From a checkpoint of a small audio frame classifier.
Model: 4.03M parameters, log mel input, activation quick_gelu, width 256.
Training: adamw at rate 0.002, 39100 steps, batches of 64, held-out accuracy 100%.
Data: trained on synthesized solo parts of chorales (CocoChorales), 39062 training examples.
Rows from block 7 of a small audio frame classifier, named by matrix and row number. Rows with one number belong to one neuron. Each number is 50 + 10 x the weight over its row's rms, rounded and kept within 0 to 99. All counts start at 0. After the name is the row's rms in percent of the matrix's.
After each neuron's rows are labels from the 100 clips, of 14976, where the neuron reaches its highest value: "responds to" is what is common among them; "lies over" is the class under the peak. Only what is clearly more common there than usual is listed. The data: synthesized solo parts of chorales (CocoChorales). In brackets: how many of the 100, against the usual share in percent.
# fc1: MLP up (model.blocks.7.mlp.fc1.weight, 768x256), inputs 86-171
# fc2: MLP down (model.blocks.7.mlp.fc2.weight, 256x768, transposed), outputs 86-171

fc1.733 108:51 41 65 37 61 05 50 50 41 50 52 46 51 68 50 50 50 50 34 45 64 50 50 50 50 50 51 24 50 56 52 50 45 50 62 50 55 50 65 50 57 50 61 50 50 49 50 48 35 50 50 50 43 50 69 50 48 21 64 50 45 45 52 49 50 50 50 50 63 50 50 49 50 55 50 53 32 41 50 50 21 73 64 63 50 35
fc2.733 104:50 75 50 43 50 50 50 44 50 50 50 50 50 50 50 54 48 50 34 48 50 50 50 69 50 50 45 56 50 50 50 50 42 81 50 50 56 50 50 46 50 42 49 50 28 50 50 50 33 41 50 58 76 72 43 50 50 50 29 50 50 59 50 60 50 50 54 50 44 50 57 29 80 76 83 51 50 50 63 72 50 53 50 66 60 50
responds to: note G3 (43 vs 6.3); note F4 (33 vs 9.2)
lies over: G3 (42 vs 1.7); F4 (29 vs 3.3)

fc1.135 092:50 50 50 31 50 50 66 50 50 50 50 60 55 38 50 50 52 50 50 50 50 50 50 55 49 19 46 28 50 50 50 50 53 34 50 50 39 53 50 54 27 26 66 57 71 29 50 51 50 72 71 69 37 29 84 50 43 53 38 50 50 50 31 60 50 39 50 37 38 60 31 50 54 50 50 40 50 56 63 48 50 29 50 50 33 62
fc2.135 083:69 50 50 50 54 48 62 57 50 50 27 50 50 50 65 50 50 43 50 69 50 51 50 50 50 50 50 50 50 39 42 61 58 42 62 50 64 73 50 53 50 51 50 50 50 57 50 50 37 28 60 70 50 50 50 50 39 50 41 50 50 50 55 59 47 50 64 50 48 36 50 52 17 50 58 52 22 50 50 50 50 57 58 50 50 50
responds to: note C#5 (97 vs 10); note D#5 (74 vs 9); flute (37 vs 8.9)
lies over: C#5 (45 vs 3.7); D#5 (39 vs 3.2)

fc1.533 112:50 56 50 50 43 50 23 50 50 58 50 46 64 46 50 50 50 50 50 57 65 42 50 50 50 50 50 34 50 66 45 50 45 50 57 50 67 45 43 39 41 59 55 39 62 35 61 37 08 22 50 50 49 39 30 74 50 50 64 67 50 23 57 50 50 41 50 31 36 48 33 58 47 50 59 43 33 26 50 50 50 49 50 18 50 50
fc2.533 114:50 33 66 54 72 50 50 50 48 50 50 50 50 75 50 35 50 50 50 50 50 50 50 36 50 56 58 58 29 64 50 47 50 50 40 57 58 50 41 49 50 62 50 50 50 50 50 40 50 36 50 50 50 72 70 32 44 50 45 49 67 34 30 50 50 50 38 50 50 50 47 62 48 50 55 50 50 62 38 50 40 53 51 50 42 50
responds to: note C#5 (83 vs 10); note B4 (44 vs 9.5); note C5 (30 vs 10.3); oboe (26 vs 7.4)
lies over: C#5 (79 vs 3.7)

fc1.545 099:50 50 49 39 39 67 50 47 50 50 50 50 57 44 37 57 50 35 50 50 34 50 41 50 56 50 27 50 52 50 50 42 50 23 50 49 63 50 50 50 50 50 64 50 50 35 49 50 50 64 60 50 50 41 50 59 45 42 50 56 55 54 39 50 50 63 50 50 50 50 50 77 50 62 59 41 33 50 60 37 50 33 52 50 54 50
fc2.545 110:62 50 49 50 69 50 79 50 57 40 50 51 50 54 50 38 56 39 46 54 50 53 50 22 35 50 50 38 30 50 37 50 50 50 52 50 58 50 50 46 50 50 50 50 50 50 50 50 34 72 58 50 50 62 50 51 51 50 50 50 50 51 50 50 50 38 50 50 50 50 49 50 50 69 44 50 50 50 50 45 64 41 50 60 39 43
responds to: note D#3 (89 vs 2.3); note A#3 (76 vs 10.6); tuba (45 vs 8.6); note G#3 (38 vs 8.2)
lies over: D#3 (89 vs 0.8)

fc1.14 112:50 60 62 50 43 36 50 24 50 50 50 52 50 56 50 57 48 39 57 50 38 50 60 50 56 50 50 50 53 50 47 50 50 57 70 50 55 50 40 40 50 48 50 37 66 50 50 73 36 35 50 50 73 39 42 50 42 54 68 50 78 50 57 50 50 54 59 56 50 50 50 50 50 50 77 45 50 45 50 50 56 54 62 40 50 50
fc2.14 111:50 42 50 50 59 40 60 66 50 50 52 50 50 50 32 81 50 60 50 46 65 50 53 44 41 50 41 50 50 50 49 50 54 50 43 35 63 81 52 38 47 59 60 50 59 50 72 50 50 58 44 50 52 62 66 21 50 58 32 58 64 44 50 56 50 50 50 50 78 50 44 67 26 43 65 50 50 57 50 50 39 50 50 50 50 50
responds to: note C#5 (89 vs 10); violin (41 vs 13.8); note C5 (32 vs 10.3); note D#5 (30 vs 9)
lies over: C#5 (66 vs 3.7)

fc1.396 105:48 36 50 50 48 50 51 40 50 50 41 50 56 61 36 50 50 54 50 40 53 52 26 50 50 65 50 50 43 50 50 50 50 50 50 60 24 53 50 44 52 50 50 50 50 36 50 45 50 50 50 50 65 38 45 51 50 50 50 50 50 50 50 48 33 50 50 55 29 50 61 50 69 71 47 41 64 56 33 67 75 67 55 39 50 49
fc2.396 118:47 65 58 50 50 40 50 69 70 50 42 75 63 50 50 50 38 25 37 50 59 50 58 50 66 50 50 44 46 64 50 50 37 50 50 52 38 63 39 40 50 50 50 50 50 41 50 50 65 45 70 43 50 50 50 50 33 50 47 39 43 58 50 47 50 50 41 46 50 50 50 50 37 50 50 50 50 72 50 50 50 53 50 49 50 56
responds to: bassoon (47 vs 8.5); note F3 (46 vs 3.8); note G3 (44 vs 6.3); note A3 (39 vs 8.7)
lies over: F3 (46 vs 1); E3 (28 vs 0.8)

fc1.219 110:51 50 50 50 23 50 19 36 50 50 53 34 50 50 50 50 74 45 50 45 43 50 50 50 43 50 50 50 50 50 61 63 50 33 50 50 50 60 50 50 71 64 50 50 66 27 50 50 26 23 50 50 50 23 45 50 50 50 65 57 62 50 55 50 50 63 50 75 50 50 54 54 47 54 50 52 42 33 49 50 62 50 50 50 50 50
fc2.219 100:50 50 50 50 59 50 57 53 50 50 50 52 50 45 48 67 50 50 57 50 72 50 41 26 50 50 36 50 50 50 50 43 75 50 65 39 60 62 50 50 50 67 50 62 50 68 50 61 50 50 50 50 41 56 59 50 50 50 28 53 50 32 50 50 50 50 55 50 60 50 44 61 44 50 69 50 50 29 50 50 45 52 50 74 40 50
responds to: note C#5 (95 vs 10); note B4 (33 vs 9.5); trumpet (31 vs 8.1); note D#5 (30 vs 9)
lies over: C#5 (95 vs 3.7)

fc1.114 088:54 40 50 50 50 23 52 50 39 68 46 63 56 47 56 50 50 50 50 46 65 50 82 50 50 50 57 30 50 50 50 26 50 57 60 50 65 34 64 79 53 50 76 50 64 50 50 63 58 50 64 50 50 50 56 50 61 50 67 50 41 32 48 50 50 50 50 41 50 38 50 50 65 50 50 41 40 41 55 61 50 50 51 47 50 50
fc2.114 087:69 50 38 59 61 50 50 45 50 51 50 50 50 50 50 57 54 50 55 61 50 61 42 50 50 61 65 50 23 50 50 50 66 51 50 50 50 27 50 74 50 75 50 50 16 50 56 57 41 42 50 50 56 73 54 50 55 66 42 50 50 47 53 50 40 50 50 64 50 50 50 58 50 50 70 50 31 50 50 63 49 50 50 50 55 50
responds to: bassoon (72 vs 8.5); note G3 (60 vs 6.3); note A#3 (50 vs 10.6); note C4 (48 vs 10.7)
lies over: G3 (46 vs 1.7); G#3 (38 vs 2.4)

fc1.724 103:80 71 67 34 50 50 50 52 61 50 35 73 50 50 50 50 49 50 50 50 50 53 31 50 50 50 50 31 50 50 50 50 50 53 62 50 32 14 50 30 30 38 59 50 50 29 46 50 40 42 50 50 50 63 58 50 50 40 60 50 41 50 48 50 47 73 50 50 50 40 50 50 50 59 50 50 50 43 31 30 63 50 50 50 50 50
fc2.724 097:50 50 50 49 50 38 50 50 50 45 50 50 45 50 61 52 50 50 50 48 37 15 50 50 50 50 50 50 50 50 50 50 50 70 50 37 33 50 43 50 50 50 50 50 35 50 50 50 29 50 50 32 50 59 45 50 50 50 40 29 50 37 29 32 50 50 48 50 30 50 50 34 70 50 50 42 32 50 55 61 51 51 59 50 50 50
responds to: bassoon (47 vs 8.5); note C#3 (43 vs 1.4); note G#3 (40 vs 8.2); note F#3 (36 vs 4.9)
lies over: C#3 (33 vs 0.5)

fc1.565 095:50 63 59 50 50 50 43 47 40 45 33 80 50 38 50 50 50 60 50 50 77 37 50 50 22 60 49 50 34 46 53 66 45 66 72 50 50 50 58 50 55 55 50 40 46 50 50 50 50 55 50 22 50 50 63 56 50 50 50 50 50 43 67 50 50 50 50 42 86 38 50 50 66 50 50 41 50 44 58 59 50 28 55 42 53 60
fc2.565 092:50 50 50 63 50 77 66 50 50 50 50 38 50 50 50 50 50 76 90 29 46 50 80 60 67 51 50 50 47 50 50 50 47 28 50 64 50 50 50 50 60 50 50 68 67 46 50 42 37 58 51 50 58 34 49 50 57 50 50 50 50 50 51 50 43 44 50 50 38 55 56 50 44 50 50 50 71 50 58 50 49 50 50 50 50 57
responds to: bassoon (75 vs 8.5); note G3 (72 vs 6.3); note A3 (56 vs 8.7); note A#3 (52 vs 10.6)
lies over: G3 (62 vs 1.7); G#3 (32 vs 2.4)

fc1.649 111:60 50 58 50 50 50 66 50 56 58 50 65 33 50 51 50 33 50 50 50 50 50 58 45 50 66 50 50 42 44 51 68 34 50 56 50 48 41 37 23 14 39 52 50 62 43 37 35 50 41 32 34 50 50 50 50 50 53 46 50 50 50 50 50 66 44 15 50 50 67 30 50 44 70 50 52 50 51 45 50 15 51 50 44 50 52
fc2.649 112:50 55 45 62 34 50 50 54 50 75 50 50 50 50 42 50 45 56 50 50 50 50 62 50 50 50 39 50 36 50 50 50 31 73 42 59 36 65 48 50 50 22 50 50 58 49 52 50 50 30 42 50 67 50 50 44 50 50 34 50 38 30 32 50 50 75 46 46 50 33 50 50 43 50 64 50 50 41 50 50 50 50 50 59 50 67
responds to: note F#4 (40 vs 8.5); note F4 (37 vs 9.2); note A4 (28 vs 8.5)
lies over: F#4 (38 vs 3.1); F4 (29 vs 3.3)

fc1.22 098:46 63 50 50 50 50 50 47 56 72 11 79 50 50 54 50 42 36 50 50 43 29 50 50 50 55 45 50 50 28 50 50 50 25 50 50 78 48 59 50 50 50 50 54 76 50 67 50 50 50 50 50 50 26 31 37 50 50 85 50 71 46 55 50 50 58 50 36 76 50 50 57 50 58 50 47 50 45 50 72 60 50 56 50 50 50
fc2.22 101:50 50 61 50 50 50 58 49 50 50 14 58 69 45 50 50 44 65 50 60 50 50 50 50 50 57 59 50 48 39 73 27 50 56 50 22 63 61 57 42 50 50 58 50 50 75 72 50 35 50 50 50 50 48 67 50 51 50 28 50 53 30 40 47 42 50 50 56 50 64 48 60 49 56 61 62 51 50 65 80 55 51 35 50 54 56
responds to: note C#5 (84 vs 10); violin (36 vs 13.8); trumpet (25 vs 8.1)
lies over: C#5 (58 vs 3.7)

fc1.258 085:47 50 60 50 50 50 50 50 39 50 44 43 57 53 50 39 50 45 42 28 50 55 50 50 50 69 50 50 47 50 50 50 50 66 50 35 58 54 58 44 50 50 52 77 50 36 50 50 50 50 50 45 68 54 50 57 50 40 24 50 64 50 50 75 50 50 50 50 39 47 50 34 50 60 50 36 38 31 67 50 50 50 50 25 45 50
fc2.258 087:50 76 50 50 50 50 50 50 50 50 47 50 50 50 50 38 60 47 64 45 50 50 50 58 50 46 50 53 50 50 50 50 50 50 50 40 50 00 50 55 50 50 50 55 50 50 50 50 50 50 50 53 67 50 49 52 50 67 72 40 52 50 50 50 50 50 31 50 50 31 50 38 99 50 50 36 24 50 50 48 45 50 50 50 42 50
responds to: note G3 (56 vs 6.3); note D3 (49 vs 2.4); cello (38 vs 9.8); note A3 (35 vs 8.7)
lies over: silence (34 vs 12.5); G3 (29 vs 1.7)

fc1.93 110:50 56 59 50 24 50 50 45 53 65 40 50 78 50 44 50 50 62 50 45 50 80 52 50 50 61 38 50 50 54 50 50 43 63 50 50 61 50 56 59 50 50 50 51 50 36 50 36 50 50 50 50 50 48 55 50 52 50 50 53 30 75 35 50 50 50 50 50 50 50 50 50 60 64 39 41 35 57 50 31 62 50 62 50 50 55
fc2.93 113:50 42 47 55 60 50 28 50 50 58 46 43 36 50 62 41 50 50 38 50 48 23 50 55 50 50 59 50 28 51 50 50 50 73 50 50 57 51 50 54 45 61 52 68 18 50 62 50 50 50 37 47 50 64 65 35 54 50 42 50 50 59 50 69 20 50 50 54 50 50 28 63 50 42 50 50 43 54 59 39 41 62 75 65 50 50
responds to: note G3 (53 vs 6.3); cello (32 vs 9.8); note A3 (30 vs 8.7); note A#4 (28 vs 10.4)
lies over: G3 (55 vs 1.7); A#4 (27 vs 4)

fc1.678 109:64 50 58 50 42 47 50 36 41 50 38 50 50 24 38 50 50 50 49 50 35 53 46 50 50 50 50 29 50 39 44 50 50 44 59 50 59 46 50 33 55 60 61 50 81 42 50 50 50 33 50 46 56 42 39 51 51 57 71 75 50 50 50 48 37 50 50 50 58 56 50 69 50 50 61 47 50 64 35 49 51 50 50 50 26 50
fc2.678 105:50 59 42 31 50 50 50 66 28 50 54 50 60 50 50 24 50 50 52 52 64 50 50 50 50 50 17 50 50 21 45 50 60 42 64 38 55 50 50 68 55 68 65 78 50 50 50 50 52 50 67 29 50 55 60 31 40 60 50 50 50 41 50 65 57 50 50 50 50 61 37 50 50 48 53 50 45 58 35 50 25 38 50 50 38 50
responds to: note C#5 (77 vs 10); trumpet (40 vs 8.1); note D#5 (36 vs 9); note F5 (28 vs 8.1)
lies over: C#5 (73 vs 3.7)

fc1.538 091:35 60 50 50 50 50 50 50 43 50 55 58 52 38 42 50 50 46 47 27 50 50 50 50 50 50 50 36 49 50 50 50 50 13 51 43 50 27 37 59 27 50 67 22 58 59 50 50 50 50 50 50 50 43 35 50 50 73 61 50 50 50 50 50 42 50 50 53 50 39 55 05 49 67 50 49 50 50 42 50 50 18 50 50 46 50
fc2.538 098:50 50 60 50 56 41 55 63 50 50 57 50 69 50 50 50 50 30 43 69 50 46 50 50 48 67 50 50 60 28 44 50 50 50 39 50 76 50 75 50 50 50 50 50 50 46 50 50 50 50 60 50 50 69 50 50 50 71 41 50 50 47 50 50 50 50 56 48 50 50 50 50 50 74 50 50 26 50 25 50 50 50 50 66 50 50
responds to: note D#4 (73 vs 11.4); note C#4 (41 vs 12.2); tuba (33 vs 8.6); note D#3 (29 vs 2.3)
lies over: D#4 (59 vs 4.2); D#3 (29 vs 0.8)

fc1.384 096:48 77 50 63 25 28 50 59 50 62 50 60 50 50 50 50 50 62 49 50 64 50 37 50 49 50 50 50 31 50 70 20 44 50 50 73 55 50 50 50 60 77 79 78 47 50 58 50 57 50 51 50 55 50 50 53 50 50 50 50 49 70 50 53 50 33 50 50 39 50 50 50 47 50 42 47 50 50 38 50 51 50 50 27 50 50
fc2.384 093:50 49 50 21 55 50 50 42 50 52 50 49 74 50 40 57 50 30 50 54 50 64 50 48 50 50 50 50 65 55 50 50 50 50 65 50 50 35 57 50 50 50 50 50 50 50 62 63 50 50 57 50 45 50 66 50 50 62 34 50 50 54 36 50 78 50 50 50 64 50 50 50 67 48 50 50 16 81 50 50 52 44 50 50 42 39
responds to: note D#3 (81 vs 2.3); note G#3 (47 vs 8.2); note A#3 (47 vs 10.6); tuba (41 vs 8.6)
lies over: D#3 (79 vs 0.8)

fc1.632 098:50 51 50 50 50 59 50 50 50 50 50 50 50 36 50 50 50 50 66 50 77 50 57 50 50 50 60 51 56 50 50 38 50 47 50 62 50 50 50 30 49 50 61 54 50 46 69 50 50 50 50 50 50 49 50 71 60 50 82 50 50 50 50 50 26 51 50 50 59 50 69 39 50 43 50 50 54 52 50 41 56 52 50 50 50 50
fc2.632 088:53 27 50 50 50 23 37 60 50 48 50 50 63 35 50 50 82 70 50 64 50 50 50 24 50 49 58 54 50 50 57 50 50 54 50 50 50 41 50 55 50 50 50 50 28 50 37 39 50 50 51 50 50 54 73 61 50 49 49 50 48 51 64 50 50 44 48 50 35 52 50 82 50 41 49 50 50 62 21 50 50 61 76 83 54 50
responds to: note D#4 (71 vs 11.4); clarinet (51 vs 9.1); note F4 (39 vs 9.2)
lies over: D#4 (67 vs 4.2)

fc1.302 111:50 81 56 43 50 50 52 40 50 65 33 50 38 50 40 55 50 50 50 27 65 60 46 50 32 50 49 42 50 28 50 37 40 50 50 77 60 64 50 45 73 50 50 50 50 55 62 50 50 50 47 50 50 50 50 50 38 50 71 50 32 24 50 47 32 33 31 50 50 50 50 78 68 50 50 47 50 69 33 43 50 48 61 50 59 50
fc2.302 116:31 42 65 50 30 42 50 63 50 65 18 50 50 50 50 55 50 68 50 78 47 50 61 50 41 50 50 65 34 54 63 64 50 50 46 50 73 65 92 61 50 35 50 57 46 51 59 50 49 61 50 50 50 64 50 45 61 50 41 50 65 39 44 43 42 65 50 50 39 65 50 76 50 50 50 50 50 50 35 50 50 66 50 50 58 45
responds to: note D#4 (91 vs 11.4); trombone (36 vs 7.4)
lies over: D#4 (89 vs 4.2)

fc1.592 094:36 37 50 57 44 66 70 39 50 50 50 50 41 31 45 50 50 39 50 68 50 50 50 50 50 50 50 50 50 27 46 53 50 50 50 50 30 50 68 50 36 50 50 50 53 56 50 50 26 50 82 63 43 37 50 50 50 50 50 50 50 69 50 50 57 49 50 50 50 69 50 50 40 49 50 44 66 31 50 50 43 44 50 58 50 74
fc2.592 085:47 50 50 50 50 68 16 93 66 50 50 50 62 43 50 50 47 50 49 50 50 50 50 50 50 55 50 49 69 50 50 50 50 50 50 50 50 66 24 33 39 46 50 58 50 34 33 50 83 54 57 50 60 44 44 69 50 68 52 31 50 30 49 31 42 50 47 50 50 50 56 72 18 50 50 50 50 48 58 50 35 50 31 50 50 50
responds to: tuba (72 vs 8.6); note G#3 (59 vs 8.2); note F#3 (43 vs 4.9); note E3 (28 vs 2.8)
lies over: G#3 (30 vs 2.4)

fc1.212 103:60 61 57 50 50 54 39 31 50 50 79 50 50 50 49 50 50 69 50 50 50 48 54 50 60 50 33 30 50 42 50 50 50 36 50 50 65 50 50 50 50 32 50 50 50 48 50 49 68 50 78 50 64 50 45 70 59 50 49 50 65 50 32 50 50 50 40 65 50 50 50 69 61 50 57 40 68 50 48 47 74 37 50 50 39 50
fc2.212 115:50 15 54 50 65 50 50 75 50 50 50 52 65 41 50 47 50 35 25 43 51 45 63 31 50 72 70 50 50 50 34 50 50 54 38 50 60 66 50 50 50 59 37 38 50 37 61 32 61 50 50 50 50 50 50 47 50 50 77 50 34 53 50 65 53 38 65 50 50 50 43 57 24 50 50 47 50 50 50 50 50 76 80 50 66 50
responds to: note D#3 (91 vs 2.3); note A#3 (48 vs 10.6); note G#3 (46 vs 8.2); instrument: tuba (44 vs 8.6)
lies over: D#3 (84 vs 0.8)

fc1.99 095:46 75 50 50 50 50 50 50 50 66 53 50 70 50 50 50 50 76 50 32 50 50 50 50 50 50 50 50 50 41 50 33 33 46 50 50 68 50 50 50 66 50 50 50 50 50 50 50 50 50 50 50 62 56 50 57 50 50 52 50 77 56 43 50 42 39 66 50 46 57 50 76 50 50 50 48 50 64 50 50 58 50 48 50 50 50
fc2.99 097:50 50 50 44 58 50 50 50 48 42 50 50 65 39 41 50 50 39 50 74 49 54 50 30 50 52 50 50 50 50 26 50 50 40 37 50 50 65 50 50 52 50 50 50 38 50 50 31 63 50 58 37 56 50 50 50 50 63 50 50 47 50 50 50 50 55 43 59 62 50 50 61 50 50 50 59 50 57 41 50 28 50 50 66 50 50
responds to: note D#3 (98 vs 2.3); note A#3 (64 vs 10.6); note G#3 (41 vs 8.2); tuba (41 vs 8.6)
lies over: D#3 (100 vs 0.8)

fc1.253 098:56 50 50 50 50 49 64 50 54 50 39 52 58 50 50 65 38 50 50 42 50 50 50 54 50 56 50 38 53 71 53 20 47 50 50 59 50 50 63 50 46 50 75 63 50 54 50 50 53 50 50 72 50 31 50 50 50 50 36 46 50 67 50 50 50 32 50 56 50 54 42 50 50 50 50 43 50 53 25 50 50 50 50 50 43 45
fc2.253 090:56 50 42 50 64 50 50 50 50 36 27 50 50 50 83 44 50 50 50 37 44 50 50 50 63 50 50 65 50 50 50 71 50 50 50 50 50 10 46 50 50 50 66 55 50 78 66 65 35 50 50 48 50 53 50 50 21 50 50 50 23 62 50 73 54 50 54 50 50 50 41 50 69 54 50 50 50 50 50 50 49 50 47 50 68 31
responds to: note F#4 (31 vs 8.5)
lies over: F#4 (28 vs 3.1)

fc1.402 100:50 25 67 50 42 50 50 50 50 59 50 50 34 37 44 50 50 43 50 64 53 50 50 47 66 22 50 49 39 50 50 50 57 50 27 50 50 50 35 45 40 54 63 50 61 50 50 50 50 52 40 41 50 33 58 60 44 40 50 62 23 50 50 50 50 41 50 50 55 59 50 45 50 48 50 47 44 50 39 41 47 50 60 48 50 74
fc2.402 107:50 66 50 50 48 50 41 62 58 76 50 50 50 55 50 50 72 58 27 56 63 59 50 52 50 50 22 52 63 39 46 50 39 50 53 50 37 50 34 49 50 50 37 67 53 50 50 50 50 50 69 61 71 67 23 58 50 67 50 50 36 39 57 53 62 52 47 44 37 36 40 56 44 60 56 50 50 69 50 50 47 56 44 28 50 50
responds to: note F#4 (72 vs 8.5); note G#4 (50 vs 9.1); instrument: clarinet (28 vs 9.1); note B2 (26 vs 0.7)
lies over: F#4 (63 vs 3.1)

fc1.671 099:37 50 54 50 59 61 50 50 50 63 73 50 68 50 50 50 50 50 50 35 50 50 50 50 47 50 50 59 41 50 50 50 50 39 50 62 54 50 55 50 61 46 57 50 50 48 83 54 50 50 50 50 63 32 76 50 31 50 50 50 20 54 34 50 50 50 50 50 62 61 50 50 50 45 50 41 31 50 19 50 35 50 43 70 50 57
fc2.671 094:47 50 61 37 50 45 50 50 43 50 50 50 50 50 63 50 50 50 50 50 50 50 50 50 50 50 50 29 41 50 50 69 50 32 50 64 50 44 50 50 50 50 49 57 29 36 51 50 53 50 63 54 50 50 50 50 50 60 50 50 50 50 69 50 52 50 50 50 50 81 50 32 60 34 50 50 50 63 50 35 48 74 67 50 70 50
responds to: note C#5 (45 vs 10); note D#5 (42 vs 9); note F#5 (32 vs 7.2); instrument: trumpet (25 vs 8.1)
lies over: D#5 (35 vs 3.2)

fc1.547 113:43 50 50 52 26 50 31 45 50 50 60 61 49 50 45 50 50 69 50 50 47 50 54 50 66 58 08 57 50 50 55 58 50 50 50 42 35 50 50 56 31 50 66 50 50 30 47 51 44 70 47 52 50 37 55 50 16 50 38 77 50 50 50 50 50 50 76 42 68 50 50 42 65 53 58 48 50 50 50 50 50 50 50 50 22 65
fc2.547 096:50 68 44 50 50 65 65 58 50 32 50 47 55 50 50 45 50 55 50 43 50 54 59 50 50 50 50 50 59 50 26 50 66 50 38 64 44 50 50 50 50 50 49 50 56 50 33 54 50 50 50 52 50 50 43 59 50 37 32 62 65 52 50 26 54 57 38 33 50 50 39 50 38 50 50 50 47 45 50 26 50 50 50 76 58 50
responds to: tuba (43 vs 8.6); note G#3 (38 vs 8.2); note A#3 (38 vs 10.6); note C4 (36 vs 10.7)
lies over: F#3 (31 vs 1.3)

fc1.68 091:50 63 62 61 35 50 50 41 50 50 09 83 50 61 50 55 50 50 50 50 56 50 35 50 50 50 20 50 50 50 67 50 55 50 51 37 50 50 50 50 30 43 50 57 50 61 69 45 50 41 46 45 64 57 52 50 50 50 50 50 50 50 50 52 50 46 50 50 72 38 50 44 49 50 50 41 65 58 36 50 50 50 61 36 50 50
fc2.68 088:74 50 52 27 50 61 50 24 50 50 52 48 50 72 50 36 37 50 69 30 50 50 74 50 50 50 50 50 72 50 58 50 48 50 41 50 50 50 50 50 50 60 50 39 50 49 50 65 47 50 50 50 50 33 50 50 50 50 32 35 66 50 50 50 75 50 50 50 50 34 68 50 50 60 51 48 12 50 55 41 50 37 64 50 37 50
responds to: tuba (35 vs 8.6); note G3 (30 vs 6.3)
lies over: G3 (25 vs 1.7)

fc1.767 097:50 50 60 50 45 52 60 63 34 50 65 52 56 50 60 49 50 50 52 50 50 49 33 60 78 50 50 58 50 50 50 50 50 50 49 55 45 45 61 57 30 54 65 50 50 45 71 50 38 41 62 79 54 50 50 50 46 50 25 50 24 50 47 46 50 37 51 50 50 55 29 50 40 46 50 42 65 50 61 50 77 40 70 42 37 55
fc2.767 087:44 50 64 50 50 33 47 50 50 55 26 48 50 40 45 39 50 50 37 50 50 50 60 50 71 50 50 50 50 50 50 50 50 40 45 50 50 47 50 58 42 39 50 46 73 49 45 48 50 66 50 66 53 50 50 50 50 50 39 52 50 54 54 50 50 36 47 50 50 59 50 48 50 50 52 50 50 82 50 50 56 37 16 50 64 50
responds to: note D#4 (51 vs 11.4); trombone (40 vs 7.4); note C#4 (32 vs 12.2)
lies over: D#4 (50 vs 4.2)

fc1.477 092:50 50 56 50 50 42 82 48 55 50 54 50 50 47 50 50 50 60 50 50 50 50 33 50 69 50 50 50 34 50 50 51 50 37 50 58 52 50 58 58 70 59 46 50 65 50 65 50 50 45 53 50 54 44 50 50 37 50 53 47 68 50 50 50 50 36 50 50 40 54 50 71 55 50 36 48 58 50 50 45 50 45 69 50 50 50
fc2.477 098:50 50 50 50 50 50 50 63 50 50 79 50 50 50 24 47 65 39 54 50 61 43 50 62 50 50 50 50 57 50 35 41 50 31 50 74 47 68 50 50 50 80 27 50 50 35 50 50 64 50 73 50 44 50 47 48 36 61 55 48 45 50 50 50 59 59 63 50 78 50 50 77 45 50 35 52 50 57 50 26 50 50 50 40 54 50
responds to: note D#3 (89 vs 2.3); note A#3 (59 vs 10.6); tuba (39 vs 8.6); note G#3 (38 vs 8.2)
lies over: D#3 (90 vs 0.8)

fc1.364 098:50 36 48 50 50 55 35 47 50 64 50 61 61 71 49 50 52 34 50 50 50 50 50 50 50 50 50 60 68 49 50 26 50 50 42 42 43 53 80 26 50 50 59 50 50 47 50 74 50 50 49 50 54 35 79 67 45 50 50 47 35 50 50 50 50 40 50 42 68 41 50 25 50 60 50 45 54 55 50 23 50 50 50 50 59 35
fc2.364 102:50 90 32 50 75 50 50 19 50 70 45 50 38 50 50 76 50 61 50 50 50 50 50 61 50 50 41 41 47 50 50 36 53 50 32 50 49 33 30 38 50 50 53 50 50 50 60 46 33 50 50 59 53 74 30 50 50 50 50 48 53 57 41 50 50 50 53 36 31 50 50 34 89 50 43 50 58 50 50 50 35 50 53 50 53 50
responds to: note G3 (47 vs 6.3); cello (42 vs 9.8); note B2 (38 vs 0.7); bassoon (36 vs 8.5)
lies over: G3 (43 vs 1.7); B2 (37 vs 0.2)

fc1.502 092:42 50 46 50 50 50 50 50 50 50 50 58 52 50 51 56 50 50 50 41 90 50 29 50 50 38 50 50 61 31 50 74 65 18 50 50 42 33 32 29 61 50 50 50 50 50 65 50 71 76 57 70 55 50 53 60 50 32 58 50 42 50 50 50 64 50 50 50 57 26 50 40 41 67 61 50 68 51 50 34 50 50 50 50 48 30
fc2.502 097:46 45 50 50 50 51 50 43 47 50 58 52 28 58 58 50 51 50 39 50 50 50 57 54 53 60 50 22 69 53 50 25 62 58 50 50 56 62 48 57 57 65 50 50 50 50 63 55 47 50 47 50 50 53 34 37 73 50 50 50 74 50 27 50 30 50 43 49 49 50 66 76 27 50 43 28 50 54 57 55 61 48 40 50 74 57
responds to: note G3 (96 vs 6.3); tuba (66 vs 8.6); note A3 (51 vs 8.7); note C4 (31 vs 10.7)
lies over: G3 (26 vs 1.7); A3 (25 vs 2.6)

fc1.584 091:25 69 50 50 32 50 50 35 50 60 50 60 50 50 44 54 50 43 50 50 50 53 49 40 50 50 48 50 50 67 50 53 38 50 50 52 50 50 50 16 47 42 66 50 56 50 50 64 50 52 50 68 58 50 50 50 50 50 50 50 85 50 50 62 50 75 50 40 35 44 41 50 50 50 50 36 50 41 55 58 56 54 50 63 50 54
fc2.584 088:50 50 50 50 34 50 43 50 50 50 52 50 55 50 53 50 39 40 53 40 50 50 51 42 50 27 50 50 59 33 50 79 50 37 44 41 50 50 33 55 50 50 50 63 65 50 50 50 50 51 52 50 50 50 36 50 35 57 50 33 46 50 37 50 50 71 54 45 52 55 55 50 39 50 35 50 28 51 50 69 69 50 45 50 48 50
responds to: note F#4 (90 vs 8.5); viola (38 vs 8.5); note G#4 (37 vs 9.1)
lies over: silence (30 vs 12.5); F#4 (26 vs 3.1)